Weights of a small masked image model.
Data: trained on crops of objects in photos (Visual Genome), 30875 training examples, 31.5 epochs.
Rows from block 2 of the encoder of a small masked image model, named by matrix and row number. Rows with one number belong to one neuron. Each number is 128 + 24 x the weight over its row's rms, rounded and kept within 0 to 255. All counts start at 0.
After each neuron's rows are labels from the 100 images, of 14976, where the neuron reaches its highest value: "patch colour" is the nearest of a few named colours to the mean colour under the peak. Only what is clearly more common there than usual is listed. The data: crops of objects in photos (Visual Genome). In brackets: how many of the 100, against the usual share in percent.
# fc1: MLP up (encoder.blocks.2.mlp.fc1.weight, 768x192), inputs 96-191
# fc2: MLP down (encoder.blocks.2.mlp.fc2.weight, 192x768, transposed), outputs 96-191

fc1.201 [194 146 145 121 133 108  74 168  88 114 102 159 145  85 132 114  90 146 121 141 160 106 138 138 153 124  93 109 181 128 134 118  85 105 114 130 111 134 155 133 161 162 118 149 131 117 102 148 137  92 147 124 133 150 133 150 126 101 130 162 124  97 133 104  94 132 114 133  91 102 125 129 121 109 142 113 140 143 157 134 160 116 174 116 133 121  90 134 163 146 171  78  88  93 125  78]
fc2.201 [114  93 136 140 121 168 181 114 135 123 145  88  96 156 116 150 164 142  90 116  72 148 120  90 108 118 134 159 110 134  87 130 112 157  86 131 134 149 101 142 118  97 116  95  89 142 187 118 109 145 116 144 130 109 141  93 106 139 125 132 144 131 153 189 129 126  99 158 157 168 133 115 118 161 126 158 125  97  98 127 148 123 146 141 110 117 130 112 116 144 134 126 137 140 136 141]
patch colour: brown (73 vs 33.6)

fc1.328 [114 129 137 134 157 155 102 129 128 115 131 168 144  72 142 151 122 131 104 129 112 118 119 157 117  94 163  92 138 127 161 145 110 101 139 178 157 102 111 163  99 140 110 147 135 134 142 131 162  93 119  77 141 148 158 117 108 112 118 129 115 148 120 144 170 105 113 123 129 131 177 133 137 111 150  93 144  86  79 145 114 117 108 151 114 167  97 114 125 117 128 141 140  99 136  80]
fc2.328 [120 124 163  80 110 153 146 135 137 110  99  93 124 115 146 110 160 119 145 126 165 167 126 125 164 138 104 126 115 144 123 179 113 144 112 135  87 187 146 138 168 110 150 139 105 119 118  89  93  86 114 113  97 112 114 110 101  85 128 119 139 164 144 134 152 145 104  94  98 149 117 125 172 132 191 152 153 133 124 139 112 120 122 107 128  94 148 135 156 146 155 128 106 161 185  89]
patch colour: black (51 vs 13.6)

fc1.139 [150 116 102 140 187 151 117 113 151 158 183 105 108 159 147 110  82 132 137 106 125 138 136 144 163 155 126  88 133 139 148 118 136 142 175 132 120  94 120 158 127 140 101 145 112 114 145 145  98 118  90 137 107 115 103  95 171 135 146 127 137 143 117 160 152 112  91  96 129 123 170 147 117 144 116 110 121 115 158 110 124 133 122 153 182 156 136 116 130  89 120 129 120 150 121 108]
fc2.139 [117  69 152 130 110 106 122 129 115 159 133 181  45 111 163 102 138 111 135  99 125 144 131 160 100 110 115 136 129 110 166 158 140 140 146  76 144  99 123 112 118 113 152 100 160  81 134 122  92 139 122 127 141 125 162 136 132 108 143 126 146 148 113 127 184 103 142 124 133 141 129 156 115 145 139 115 102 129 106 123 145 124 125 153 141 119 138  98 111  74 121 132 113  97 113 141]
patch colour: brown (61 vs 33.6)

fc1.93 [133 159 153 110 169 149 143 131 121 111  92 117 102 157 177 119 108 154 136 129 102 102 187 148 149 112 106 142 120 127 120  73 108 111  80 122 162 115 126  94 105 175 114 143 147 131 135 113 118  95 121 120 183 144 131  96 103 112 156 170 174 137  84 108 133 135 143 164 152 181 119  89 133 119 123 139 124 142 150 135 123 110 158 141 136 139 180 121 139 113 107 139 140 159 107  94]
fc2.93 [154 118 135 160 173  97 121 158 111 141 172 179 134 124  82 120 110 127 126 137 143 141 105 112 117 139 198 130 119 139 125 135 159 136 137 125 104 106 139 126 155 109 137 118 115 144 140 116 100 138 133 115 121  81 108 177 146 103 140 125  94 118 144 135 133 154 140 150  88  80 121 146 108 126 118 125 102 121 107 147 125 117  96 118 123 106  88 174 115 135 136 108 163 110 109 146]
patch colour: grey (85 vs 33.8)

fc1.149 [100  81 112 151 146 127 139 111 107 115 141  97 140 154 124 114 149 144 154 132 126 142 116 192 110 134 130 131 119 146 110 120 153 128 138 114 149 143 163 141 138  86 110 130 122 146 127 156  83 115 121 123 135 133 133 140 106 139 123 147 146 144 153 174 120  89 157 171  92 130 157 135  66 147 113 148 140 137 130  94 124 110 126 138  85 133 124  90 133 169 142  87 129 122 181  73]
fc2.149 [ 96 136 121 146  98 126 128 132 126  97 128 143 137 115 151 106 118 153 119 149 125 115 145 113 185 140 108 129 129 108 117 121 113 131 135 125 127 143 127 116 167 132 137 101 100 119 110 116 123 152 155 120 154 144 138 108 133 148 122 141 139 124 109 132 113 129 113 125 128 149 137  92 152 140 188  89 141 156 138  97 143 140 134  87 120 131 139 123 189 122 145 122 114 145  83 180]
patch colour: pink (28 vs 9.3)

fc1.271 [165 129 168 128 163 127 102 162  84 105  93 149 134 130 116 129 121 116 136 131 158  82 149 160 114  96 147  98 131 126 153  73  97 145  89 110 136 132 153 111 167 102 148 130 123 110 126 143 151 102 103 117 146 169 111 119  94 106 173 114 135 136 155 150 115 129 143 123 122 116  86  92  89 146 108 118 119 137 184  92 117  91 112 191 147 145 111 151 155 137 154 127 104 151 123 115]
fc2.271 [133 121  90 127  72 117 141 114 157 146 155 111  97  97 140 130 137 127  83 145 130 156 143  78 122 134 113 140 142 111  91 152 124 124 120 125 136 136 111 181 100 151 121 118 121 161 131 109  98 185 124 139  97 125 107 167 134 155 119 119 140 139 149  89 178 140  92 149 163 154 178 118 163 104 126 166 140  97  81 150 163 140 139  51 129 154 118 147 107 126 136 155 141  91 136 140]
patch colour: black (49 vs 13.6)

fc1.114 [151 119 169 144 168 121 153 137 114  93 116 126 156 124 161 131 124  99 154 130 116 140 181 145 147 110 112 146 112 125 106 103 156 121 134 159 144 110 147 117  99 150 124 142 117 113 137 139 120 142 126 165 135 143 100  85 165  89 106 180 151 148 128  89 110 158 114 104 112 135 107 114 119 118 121 154 131 141 155 112  79 143  87 153 148 133 144 112 147 102 152 133 112 122 127  87]
fc2.114 [137 137 132 113 127  91 164 120 170 117 111 125 161 126 130 135 107 139 124 116 141  94 126 142 166 111 108 143 173 149 109 141 130 127 127 108 134 124 150 148 128 140 107 132 132  94 149 124  94 111 122 126 102 110 151 185 137  98 164 127 143 146 146 121 187 147 187 138 155 108 114 134 142 103 149 120 151 147 137 151 113 108 128 105 154 119 116 162 102 110 114  91 132 135 122 151]
patch colour: pink (36 vs 9.3)

fc1.537 [157 105 143  92 125 128 152 136 105 122 107 154  87 154 161 102 150 126 144 127 108 125 143 129 107 105 133 115 139 144 108 130 103 162 165 102 138  78 135 110 140 119 138 134 122 132 167 132 128 109 103 160 159 141 121 112 186 123 186 127 166 173 131 101 133  96 108 139 111  99 116 133  92 127 120 141 130 140 118 101 115 128 112 131 152 114 167 132 137 153 164 109 126 152 127  61]
fc2.537 [114 121 143 161 144 108 103 159 122 136  97 126 162  92 117 152  94 136 120 112 163 106 120 153 144 128 129  99 145  91 128 120 129 112  80 118 129 153  95 158 123 158 100 116 125  95 109 159 141 118 179 128  93 163 160 117 121 140 132 132 138  98 115 165 141 128 142 150 108 109 159 102 142 114 152 135 130 130 151 140 129 165 162 119 121 131 125  96 147 102  88 144  99 150 132 128]
patch colour: pink (30 vs 9.3)

fc1.409 [121 133 152 160 134 113 144 103 142 132 104 117 161  88 115 115 106 141 120 129 102 103 182 116 144 134 120 108 121  98 104 119 140  98  91 125 150 123 162 133 115 109 153 131 140 125 155 101 162 148 147 146 117 106 111 153 144  71 171 138 145 152 138 130  78 142 119 159  96  97 109 121 119  98 163 160 135 131 127  85 131 128 139 134  91 115  96 125 138 115 155 135  97  85 125  85]
fc2.409 [138 145 154  75  71 143 115 126  79  98 123 103 126 158 115 109 152  88 173 124 114 135 166 166 142 128 104 106 111 118 167 156 105 134  66 138 124 100 118  86 138 136 156 125 121 151 160 136 139 131 125 103 137 168 127  88 147 134  79 101 167 126 118 104 141 121 145  85 127 137 119 133 129 116 124 161 142 124 171 129  99 126 137 136 118 114 141 102 117 144 135 115 133 146 117 145]
patch colour: brown (61 vs 33.6)

fc1.485 [119 127 121 185 154 127 105 126 133 138 119 121 194 140 124 129 131 122  95 131 136 105 160 121 170 140 150  98 166 136 143 114 123 132  85 128 141 134 158 120 153 150 149 153  65 162 162 159 205 138 135 117  75  97 143 138 146 114 117 149 203 141 128 113 102 128 151 147 118 106 147 102 109 157  99 112 145 154 158 149 150 167 103 145 107 103  99 136 140 109 122 131 132 119 123 134]
fc2.485 [110 102 121 134 138 102 120 109 119 126 118 152 141 132 125 160 143  88  97 148 125 147 104 116 139 142 137 125 121 158 125 153 102  99 102 168 161 127  93 148 164  91 152 136 146 142  98  85  73  95 162  98 154 131 130 125  75 122 126 171 134 146 158 137 164 149  93 110 106 161 143 148 116 116 135 106  81 166  69 160 135  98 127 132  97 124 132 106 160 158 118 176 112 164 111 124]
patch colour: pink (44 vs 9.3)

fc1.568 [106 129 105 132 111 146 103 130 142 134 112 151  80 115 125 105 160 164 148 151  97 150 128 174 121  90 109 165 171 137 112 141  77 147  98 137 152 184 116 120 117 124 159 137 143 111 149 124 111 137 100 134 121 124 136  95 131 126 157 175  87 112 126 109 115 133 147  94 137 120 135 146 134 151 135 143 111 121 120 164 138 156 106 130 124 134 118 128 132 119  72 169 161 157 152 148]
fc2.568 [141 129 145 167 110 117  95 104 129 175  97 118 113 144  98 112  99 110 117 132 161 119 141 159 123 129 103 155 128 154 148  94 143 167 151 131 149 127 143 128 132 131 152 101 106 114 117  72 131 119 142 122  87 148  92 131 133 113 136  96 126 119 122 108 133 197  92 132 123 151 109 147 127  42 130 140 113 151 152 150 115 127 120 109 137 146 129 161 125 204 146 123 106 136 106 122]
patch colour: pink (27 vs 9.3)

fc1.94 [119 146 116 126 109 118 132 144  94 118 144 105 118  96 132 130 101 120 167 111 114  77 121 126 105 136 114 112 104 112 163  96 101 152 165 144 107  98 122 130 134 113 166 150 118 135 104 144 139 122 169 106 157 110 116  97 134 137 109 135 120 108 113 120 158 159 158 112 108 122 100 135 134 113 105 181 173 137  92 128 112 134  82  75 122 131  94 170 198  97 134 158 123 155 136 146]
fc2.94 [119 100 145 104 132 136 133 168 115 157 162 151 122 174 114  95 161 141 129 145 138 156  90 118  91 140 147 131 180 153 113 121 163 129  86 138 172 155 154 119 109 161 141 114 103 146 116  98 130 147  88 124 114 147 114 155 121 119 106 103 110 153 148 118 121  89 133 161 151 120 123 140 122 114 134 112  83 111 145 115 116 150 123  99 148 126 136 135  58  76 144 113 131  86 154 155]
patch colour: black (54 vs 13.6)

fc1.469 [106 128 116 143 133 184 146 145 118 152 112 111  74 160 159 120 145 134 142 113  99 137 128 133 112  90 137 137 134 119 119 135 123 145 109 135 116 129 135 165 113 162  91 139 111 112 138 135 136 176 151 115 140  96 154 118 116 118  79 147 153 110 165 120  98 116 153  96 165 128 146 147 126 159 106 137  92 156 126 124 121 119  92 127 138 110 155 157 129  95  72 186 110 154 139 137]
fc2.469 [152 116 114 122  88 128 109  99 106 122 100 141  76 162 116 133 132 103 110 117 121 120 138 149 144 142 114 114 111  96 126  97 118 150 141 142 131 100 117 141 106 155 144 131 128 134 146 163 130 136 131 125 141 142 137 104 155 128  96 156 179 158 146 170  71 132 117  97 119 161 125 127 135 145 157 185 159 145 148  86 167 126 136 118 102 108 131 133 155 135 155 116  94 113 153  98]
patch colour: pink (32 vs 9.3)

fc1.273 [137 141 105 149 121 121 160  84 129 151 131  77 125 101 136 160 155 130 103 111  93 143  55 134 130 138 133 138 126 113 107 103  89 153 209 107 109 148 145 149 118 144  76 110 127 112 119 126 145 138 126 128 141 108 130 133  99 112 134  85 178 122 174 145 145 126 143 113 160 129 124 136  99 124 129 114 122 167 123 134 136  94 115 125 120 140 100 142 124 175  94 126 176 116 101 155]
fc2.273 [131 124 125 137 124 132 116 109 143 151 150 151 177 106 128  98 152 121  82 169 141 126  81  90 107 126 165 164 124 125 132  78 155 144 107  97 139 151  65 121 122 173 174 121 100 144 128  73 103 129 178 161 154 120 142 135 122 109 127 113 143 138  98 162 123 107 137 130 147 143 112 153 141 139 138  77 107 130  99 190 130 170 125 125 126 132 125 152 122 155 110 136 156 104 128  96]
patch colour: brown (65 vs 33.6)

fc1.148 [168 103 142 172 171 105 157 122 117 153 163 154 159 115 162 136 131 146  97 117 109 105 116 127  87 140 159 158 131  93  95 135  89 126 148  90 139 117 150 138 122 115  96 101  85 120 124 124 119 174 131 137 142 135 150 105 113 119 143 128  95 152 128 138 105 164 150  82 106 137 128 128 116 138  58 118 150 139 114 105 126 164 118 120 122  86 154 126 126 159 146 149 149 189 128 124]
fc2.148 [123 127 160 126 128 153 117 119 135 116 148 178 125 101 120 154 138 140 148 128 143 148 138 144 155 111 176 147 129  83  89  99 115 114 156 111 115 100 100 154 105 163 160 125 152 147 133 129 118 138 104  99 153 113 142 173 114 138  99 160 148 153  91 153 117 177 109 175 168 115 166 124 142 105 154 137 135 160  84 139 172 154 101 118 103 134 126 140 140 130 139 122 101 172 108  99]
patch colour: pink (35 vs 9.3); white (30 vs 5.3)

fc1.354 [155 154 118 139 144 116 165 116 135 120 135 127 147 134  66 105 106 115 143 104 159 131 132 134 110 141  81 175  98 136 145 144 143 106  89 117  85 155 133 114 129 162  90 120 153 147 126 101 144  83 115 118 136  92 117 134 105 101 134 137 107 138 125 119  87 120  87 107 127  97  91 118 133 127 133 126  84 153 120 132 132 145 167 109 131 132 129 138 177 122 158  68 136 121 135 121]
fc2.354 [ 90 120 106 123 106 115 101 156 111 120 142 131 166 116 173 134 125 138  98 138  88 131 148 128 164 163 156 131 158 157 148 131 148 168 149 135 166  92 135 123 111  84 153  85 128 121 125 175  95 160 174 128 116 165 139  91 148 148 103 155 179 103 104 118 138 147 154 137 108 115 140  94 108 118 169 110 149 120  94 147 118 166 124 130 118 133 148 156 107 143 153 160 136 120 125 192]
patch colour: pink (33 vs 9.3)

fc1.752 [100 150 133 133 127 136 107 153 163  99 108 158 123 133 107 135 116 139 114 146 118 128 118  55 107 120 124 122 128 142 140 134 143 140 176 147 151  93 139 139 114 118 115 164 134 124 127 142 143 139 158 135 112 133 118 119 137 178 172 164 143 111 122 100 109 124 101 107 190 145 126 138 150 175 154 136 104 109 104  94 152 109 127 125 103 143  72 139 116 131 117  92  94 107  93 131]
fc2.752 [159 135 162 180 144 121 128 141 148 172 123 123 131 108 136 141 120 121 132 145 127 160 131 113 147 155 151 139 100 101 145 103 110 138 125  98 134 188 121 118 136 127 156  76 112 142 149 125  90 126 134 123 173 148 133 155  91 154  85 155 129 105 134 170 135 135  91 144  71 159 123 143  85 150  83 127 119 119 121 172  90 138 130 107 127 130 120 139 112 111 104 176 136 136 144  81]
patch colour: grey (74 vs 33.8)

fc1.195 [106 105  95 105 155 137 101 123 130 151 124 140  89 124  95 130 122 100 202  86 151 130  87 105 133 144 124 154 135 133 137 128 141 159 173 166 108 158  92 144 121 129  79 141 129 105 116 137 125 133  83 149 155 118 145 124 116 148 123  92 131 127 133 134  78  94 123 153 132  81 160 134 111 122 140 110 161 163 124  75 120 149 124 131  93 158  93 116 149 131 163 121 177 112 158 106]
fc2.195 [136 124 130 149  83 124 162 146 112 122 118 123 118 135 180 142 179 142  88 123 101 120 139 157 146  82 112 109 130 164 123  95 130 115  88 141 120 101 183 138 169 161 148 150 121 138 128 130 134 170 122 117 116 157 112 123 154 108 118 143 141 131  94  93 159 143 110 148 113 158 109  95 122 101 115 131 134 127 132 137 120 142 147 129 161  93 109 135 110 119 112 138  93 127  98 125]
patch colour: pink (28 vs 9.3)

fc1.135 [114 147 133 136 140 108 191 157  92 125 122 100 131 143  70 137 118 111 143 137 150 122 143 101 150  90 133 140  62 114 146 186 142 181 104 108 160  87 141 133 131 157 135 117 135 169 149 136 142 154  95 147 116 118 127  71 123 127 139 136 108 101 128 162 111  97 127 144 121  95 101 131  96 152 137 116 146 138 118 116 126 112 120 146 137  99 117 138 157 122 126 107 155 158 137 123]
fc2.135 [158 130 132  89 104 100 115 114 172 148 136 156 157 130 141 122 147 125  75 123  96 110 127 158 129 165 168 110 180 122 112  91  90 109 116 110 119 120 117 101 135 104 126 137 154  92 120 118 117 129 119 117 151 145 130 171 144 123 104 151 104 177 143 135 161 147 125 128 152 184 137 110 135 168 119 141 129 101 135 145 139 134 116 135  67 160 153 128 112 113 120 147  99 138 135 124]
patch colour: grey (73 vs 33.8)

fc1.11 [121 121 107 125 137 134 132 150 159 129 175 131 132 147 113 130 117 114 160 120 150 147 165 101 111  69 143 120 152 110 143 128 162 130 128 137 136 120  98 108 144 151 110 110 117 174 141  96 122 116 121 101 150 106 129 142  65 113  98 154  80  77  86 115 135 129 123 145 147 126 148 116 157 122 141 134 157  98 112 171 112 135 181 142 145 117 140 116 122 128  82 115 162 139 131 131]
fc2.11 [149 135 119 171 140 117 125  90 103 134 137  83 104 103 186 112 129 148 119 128 103 130 136 115 104 118 120 139 120 136 105 124 163 116 146 159 139 141 101 114 143 147 169 116 133 115 142 118  97  94 144 110 147 138 146  93 138 127 132 116 166 137 131 126 120 139 146 153 108 159 100 128 103  93 107 110 121 106 121 127  97 127 143 143 133 159 150 125 139 113 150 109 115 170 162 136]
patch colour: pink (37 vs 9.3)

fc1.646 [131  79 134 113  91 134 158 111 118 150 134 153 110 119 102 135 119 130 134 131 112 150 148 146 134 119  98 131  83 155 113 105 150 124 117 120 110 120 146 101  98 134 131 154  81 117 146 132 161 159 119 173 150 111 151  94  99 159 134 134 120 171 107 149 112 149 119  92 107 140 135 110 181  87 132 100 118 117 104 129  86 150 110 158 106 153 137 149 156 107 135 158 118 116 159 148]
fc2.646 [158 148 100 149 137 127  99 154 109 107 102 154 131 126 172 112 141 127 147  95 130 109 135  96  92 102 159 112 152 134 135 126  66 119 148 115 164 135 107 108 134 139 108 149 179 145 124 142 160 134 139 145 109 119 148 132 147 112 111 155 125 137 112  99 157 101 142 136 172 138 140 128 106 146 133 121  87 179 169  92 115 125 120 124 162 109 160  88 111 103 100 124 135 143 138 107]
patch colour: pink (27 vs 9.3)