Weights of a small masked image model.
Data: trained on crops of objects in photos (Visual Genome), 31.5 epochs.
Rows from block 2 of the encoder of a small masked image model, named by matrix and row number. Rows with one number belong to one neuron. Each number is 128 + 24 x the weight over its row's rms, rounded and kept within 0 to 255. All counts start at 0. Numbers have three digits each. After the name is the row's rms in percent of the matrix's.
After each neuron's rows are labels from the 100 images, of 14976, where the neuron reaches its highest value: "colour at peak" is the nearest of a few named colours to the mean colour under the peak. Only what is clearly more common there than usual is listed. The data: crops of objects in photos (Visual Genome). In brackets: how many of the 100.
# fc1: MLP up (encoder.blocks.2.mlp.fc1.weight, 768x192), inputs 0-95
# fc2: MLP down (encoder.blocks.2.mlp.fc2.weight, 192x768, transposed), outputs 0-95

fc1.149 058:128159104092109158117181163155108097105127145120133125127128119127092150132148152133120168137124076092099147111130192177111126138135086123121117107163112139150163126104119095099108108115140127177122112167133083105139127145146117136105110106132111092096151144132108157168097165148114127162
fc2.149 010:136120164149132108136125081115126133146122110044135112130101161110128154130118116105164126125105138155096149117098115127149123126192061167128169137119125151112119124098136115120142139145110137144127101099181152166117151113133151089096115112132111166082107180124189110065071107124149162158
colour at peak: pink (28)

fc1.94 136:193144158153141130152090103186153138131102101121089088117107112148168152103136109156126119137138122174104112143105097150128126128133144154114129107147100148162124159130116109112115129133150103131112118135147133150153109160135134102124119127126065194132148153129111130138139187129118078137
fc2.94 118:106071106125155126103146120104165146157132124103170161149134119104111147128106151122122136117126128111095134081150160082092143148138123126158107148127125099151119116110135097169118129116087117160121148101120133170104169116132168130163161127144162102116147134150109134129092064101139173130
colour at peak: black (54)

fc1.90 145:108127107123161133093116093106120117116141126119113160121115156112108084133077135135128127154133103158166148152147075097134120105155123156140138171121126160100125164079187142166154122113101159025134124145167090121126113118125138149147120162091099127173136119132132147129095144115095147116
fc2.90 142:135127112123143115103143112092129106164119166090147122119104154129115126150148095143130103147083145173139105159133140148134110201107083121129110106160150151115131158095128124126114170139124164134116130132128104111129124138118120120130123098159171149093136162136106103064132115106108141116
colour at peak: blue (28)

fc1.473 117:132118145091135177179125131094104092116120155104149076129105122112121179141127131078137150151113125159143106121117107103113093144101144137146125129133153115112205127128109116134128153113153143102097101169140075132182113124125150143135093161089122105107112139123133156145054165157146095127
fc2.473 033:116120121148205144137100111158151159142087089112168160153133111139155078132169113162120099090123135093147093101158124166126147101128138115114165147097140121152071102101143104122113100159145107098133132116165113094122171111126149112109134128125142124158126140155151100131137123125170107102
colour at peak: pink (31)

fc1.68 127:178110145156137104163137141114140103165145136132136111149207108116133178149110087156122097116157164138114118147103112115137113108088104080102102148108171171112148140138130158129125124142127127168141146133130171137160129173140126076146122127113142143113137118112126147134144107129103102117
fc2.68 175:120108082133119141149117058125138157171126150145130156133152137163100133132145123137155153124140104098163133131156157136074081151158161101164096133123081163128125084137107108143105106139190112136122126170156135109118116131110083123098136119146101122157149112110100125111122130148102082126
colour at peak: black (97)

fc1.288 123:106072146149135092167125126076111151117168146118147085132129112112086119139116148095157175135099116136138139133159121091140121087173100144120134164182149161110124135120142142154101154175117148150116111155098142102105149118103087132125137145115182096172081099128136133101162131123139093115
fc2.288 024:138145091158107135139104097156141129109126110100143184122134132118128083128092139102131104122126113090093111135062149193088122115131124124134111127123151172106115154091105079071168112087131119116117135131117126164133078129148134106109106157117153139102134152119128106105167121131139164120
colour at peak: cyan (26)

fc1.271 143:148152145158115168153112141089115171150105140131148151125159132115139093142123131134128110087124147165106166145152171092171106155138114124137108105155118089132058171127130129137108116080135116099107113134148086123115144135140082150114108128136115147164120124109130131114148151143096131118
fc2.271 169:164101122118157120090112085146128087135115133104111123126101131138143149111111129108133139144126093106140116104116101175097115114175107122134143149107126097149176146089127122106136139131142149143169104142127137148153142179112120097124132111156134103090112122133160081136130128099129154169
colour at peak: black (49)

fc1.691 138:104104103174172149116145117149169154162074131099129145156121076093094162120145117146155155124085107073115138109160127137092141117164138132113121135116162158085138096129148164100150180096127098168131123126122144181118072137156099150139117131118128155139120113105140145121132131138139099127
fc2.691 187:129162149072116076137093155128065164045167100102103112121129144144142100150135105111144080117173179153119139138154118133150110146117117168120144111112151093131136119119140064161087106133123163121121137161127131121136154115101180144144130083115150096110131153139132119118148135111093140158
colour at peak: grey (77)

fc1.54 131:116136148149089088118155109140109115142151100149171119175128154151123099163170156156139175140113141139148116110141101109096104139106147166149114113146113134151116124090135111163114113110156097159139137145118067178193073112161117088118109134145151118105138148133104132108124123093166136123
fc2.54 183:144115139090160142150095121128151113166141169088139175121150136127156143130071140068127118129134098111116162147158134150138159098180112157126116098108169141124113180131094155122142175122135129107130142095161150125088162104120120155097109170128110112137118119110140125096134096145122069088
colour at peak: black (92)

fc1.409 157:120158132108103111139125127085107144156121096156136091099118118102156137099133113132163125104103104113135113171063087130100192137150139161149087125147129104127119123160147159103137150145092119177101136101122178141187138134147127179162122148140154111102143137118125147113146110126133154165
fc2.409 167:084120131165153155116127151090116086129121124127146146127140118164090142139140151112165111154177114145129135106136107134132098184197148107088114133082151140112106140145126114141100130135146161156121137154168088117154102127090127148111151106132165134143151123136112115109097094174085112157
colour at peak: brown (61)

fc1.135 145:147111149114126124137125143068108173110093165141104100156123133132128149121160144136138094069112101141140144153120149107115136149157128142096112054125127125148110085121068174138130116108126171135120115129149133138147122138121135128134110167146128138186116125091078100132144117180121127139
fc2.135 102:108129146145106099137135146145139090155141094121124103110116112102104111148100109126137187174143129104145120138139093158120096124149117109150112162130167189107143174133143103099121103167119085157094107133138124135101142081115166126132146090122125124114078133140192179150120094114119121126
colour at peak: grey (73)

fc1.419 031:130118138147101137150111111125103120100143108106065160103143133121109151131150139172157123144130121114129151168171136131171112128096144153144133145118128091151090125110121115125075101137116090139156171118124163096141155143132137126151132146119146123156074167100134133124122123144144141140
fc2.419 007:129093129109147144144093127134142106118149144085193125131125145161114119146102158084124138147120117146102135055108094140160126133142086166147112122138089136139119117118101131119123157154100130169106131140123122120152155148133086153135112091099180150124113138101131167149134132123154136113
colour at peak: black (98)

fc1.265 128:106119136138093128132149145102095147152127081101105135140137126103146104120155103142073120169116126101164124125112166131131166063159083165111134122139120106157123143135142124122152135186127131120153100112127091129102145157091112132110151107124124088160136129135145141142111147180124099163
fc2.265 146:161120137120168118138107133159175157136121115128140110145129104111124120069095119101157101095136096114141138140117127182078097136156106176134125112094195132139149160152132127121120139064172139186133092139108169120124115073118110118138110129132132147094109098113117110099173145117140119079
colour at peak: cyan (53)

fc1.639 104:146167105169103135132100134092102143100171097150142130121119142168113124144173141150079110136144156123122128133156125138155140133171133122165157102126114155118148174147156143112113134172136127138109169089141126153151089145130136120135108157162119123134117091070141112081129126141113157153
fc2.639 012:119113135145144127142124110166154119133123137126118095142125139158161112082143136103153123146136115210097164160152129167105136115120124131109099083132119149111084147143047169102123148138134104127127126129107105128117171115146136041098142126128147090125137096135147131134144124137133085121
colour at peak: brown (60)

fc1.82 109:135118084124067091112144102169107114116119157134099125142116171140123118100124079149125137137109146183084117099138094125157159137102120114126089126148141121145116133092119186171170103102091115144155132152092119134124137143083156185131121124160092093110121099099104104093109156163115130129
fc2.82 015:138171135153113117126108149127161153112121120092098129128130148140161123158149125132140138143119129141125110130197175145133088113103118114161164125156142134171147111138144115109152128118145136157089141135185145112147169124119118133156144113121129115154099136171169116152145113127095081103
colour at peak: yellow (58)

fc1.445 159:082175184141167137137107127111154131147150162135169165126109117141171111160131134127109119095147134139105137094117131144105136152112179126122106202125109083113078160136128145138151110112113127151123153119107092122121134096091122119166145158125114094124118111142149161146117099068142125132
fc2.445 160:161120113175107148156136122132130113069110095132109128149129187163091132131137108105122153187124141135141117156145096099149122137163079123136142112146147166127139106130117129132079160135142160104130091152152140162101109159160113117120111116139127132126105141133121080146105170135152127095
colour at peak: grey (60)

fc1.159 175:119117111132132149145135138136111121091160110123132149110103119102109103158114153152137097127164099120129127133094164158119144127184149120047123140145126156135118093103130119137071118133103138129122137163133153193122097132101117125093132094143107127113167108127128175152132141140144158172
fc2.159 193:146133158134130104142107135097084157129115130135118146117129128110129083106116063105164131155120125132093136168142135140118131150176096194154121112135131130114109118128103125102139142160152141124069078135201111139141094132143094118149099162126156112107137159123116096103134084094180121170
colour at peak: pink (29)

fc1.200 140:084104152113113112135133140092114166168107073116129132154113141129126105120101074143155141072130114141139143150128143141189168122145145163144095126129107150074123097106139153107120144114128129176111100115089123150101117117122088132145095162140128099139079156153118155150109128158113112109
fc2.200 136:154125105156116137104111158148192117105137153115165129144124110112126115190117153122122073149113076058149087116146108108096088150101120117101179155130150162141139128105135112127141104112143118132131129135110168160125149133119141128177116110130115123105134134146125099131159129102109108109
colour at peak: pink (30)

fc1.499 137:079138146090146126150139100114109114116110133133098124111111135149108127127092112122137163111104122112053105158089075181163161126180130112146130095143121132124145121149147136089136143132126133122144126127117128128113143150143119181128103160164134147070141172146122089123144139145124104145
fc2.499 154:115119091141092146108097126146100121114103115148141113113121132133142093137154118134117082157172116151179140105149144065120123118105179118156114124140138127116162135132123134130067095131184150122110105149194155129169123100116135110092157139135130118159121146145097154121129089127108164112
colour at peak: brown (74)

fc1.558 134:125152131141177162166131097113101120140139143091120160076116183157145112123103141156126145149125105121103128130168159114130099141135094155110150154123138174125097150113113118113142166127110170079153114139127124097182103140135125125109086136109120157119163090083182129080123106131180183113
fc2.558 170:127103146160086127126116145145157121143123142146146119117097091108163164163177130136113151111170089163131138135139077135107156176115154123124124141105135106119094142152153164150101146131143153103160104131104135105120162118142133142148110125147150136133147128136114133114115124122154114155
colour at peak: black (35)

fc1.114 154:144127137087102194125078116133140187169133145123131163131132150108144141091080120136149128105145128116141162143132100148145169106163147132133099106117145098104144101163129191126085180136121108093108134125124122112095138105129082138136159154154089113152161126077116125120128146126084096121
fc2.114 181:069109128094147069154183148143173160145155122142115105117127156100116131161174114139113123126136152118164125132096111079137115132095160070091158140115111149085166123113183123105146127087119139159140129116131131095105099084141144127147098154112094127119093125131153157136109133074087119131
colour at peak: pink (36)

fc1.195 136:156158110111120138135176113110160122096147130135126138130112129127101149120145184151118135085107129097134100123121127126144089111124140131127126117113145144171094125104096162078118151121107118131129111134113099179128196140114124165117128139118148104165154107132171141096141165111146093150
fc2.195 081:154092111160124117112124139121115139174094128103177085132118106120140138132120078176120168150142151195123128115144113096109132153073161123151086170127095194107143154110132151132124142134107119112123099154136146075103142118190106148120119118132132148077154145101113127138105112148122136102
colour at peak: pink (28)

fc1.234 060:142151111103102103163146159137122114117110168201163145160137093082116129127174126125123102160082119151169139139117128139114124121124098149119104154161108114148123161087147124091144116171115074128162113093083142100148114133171107129101141130122126121132133102109101126132103147166104140110
fc2.234 006:152090132132161145137135187152137091075128119099132110122123147113139158133163134111081168127153140137181120122131165075120113150107148123116125120137119099099117146119138119100115129133137170110135128099122140092126140124160112166087164133173114141118098137142142140136144135101127123094
colour at peak: black (72)

fc1.148 040:091095140154090126117092102127113118103106151143173150118114094154143141170134146137145105129168130127120160140123102124132115090126145111161110104129099160167123130156125143155107115101087132130087155146128168118133101152115179101103118126082125074165101136156141134154131152128110165138
fc2.148 006:149096136112086157172106093136104133127116108126135132123113095097129114120125105151111145143076102137144106144121172144146126165136133132137091126124173115158120124091083099089102149139106103100178110088132098139095172117115135111135156115152131114107122097134098127164129114079121179128
colour at peak: pink (35); white (30)

fc1.485 139:105105164136154140141141132092147127130137074141127121125131146124130074121076144193125121151134147109115064133130160117106110107128143101089104098124155093127155137131133158152116119141100140106108122122150129108129135154115101121125134112099086117124143129114138114103110092109092164101
fc2.485 142:173135130148115085133107126112156120137183152121123144138110100124138144161152112066167157109112146118093119105073131157151080130140137152155146139110091137134127161118094090134137118140150096123127122119143112170111122124125135108099122089150145140127115152124131118122132101163127118181
colour at peak: pink (44)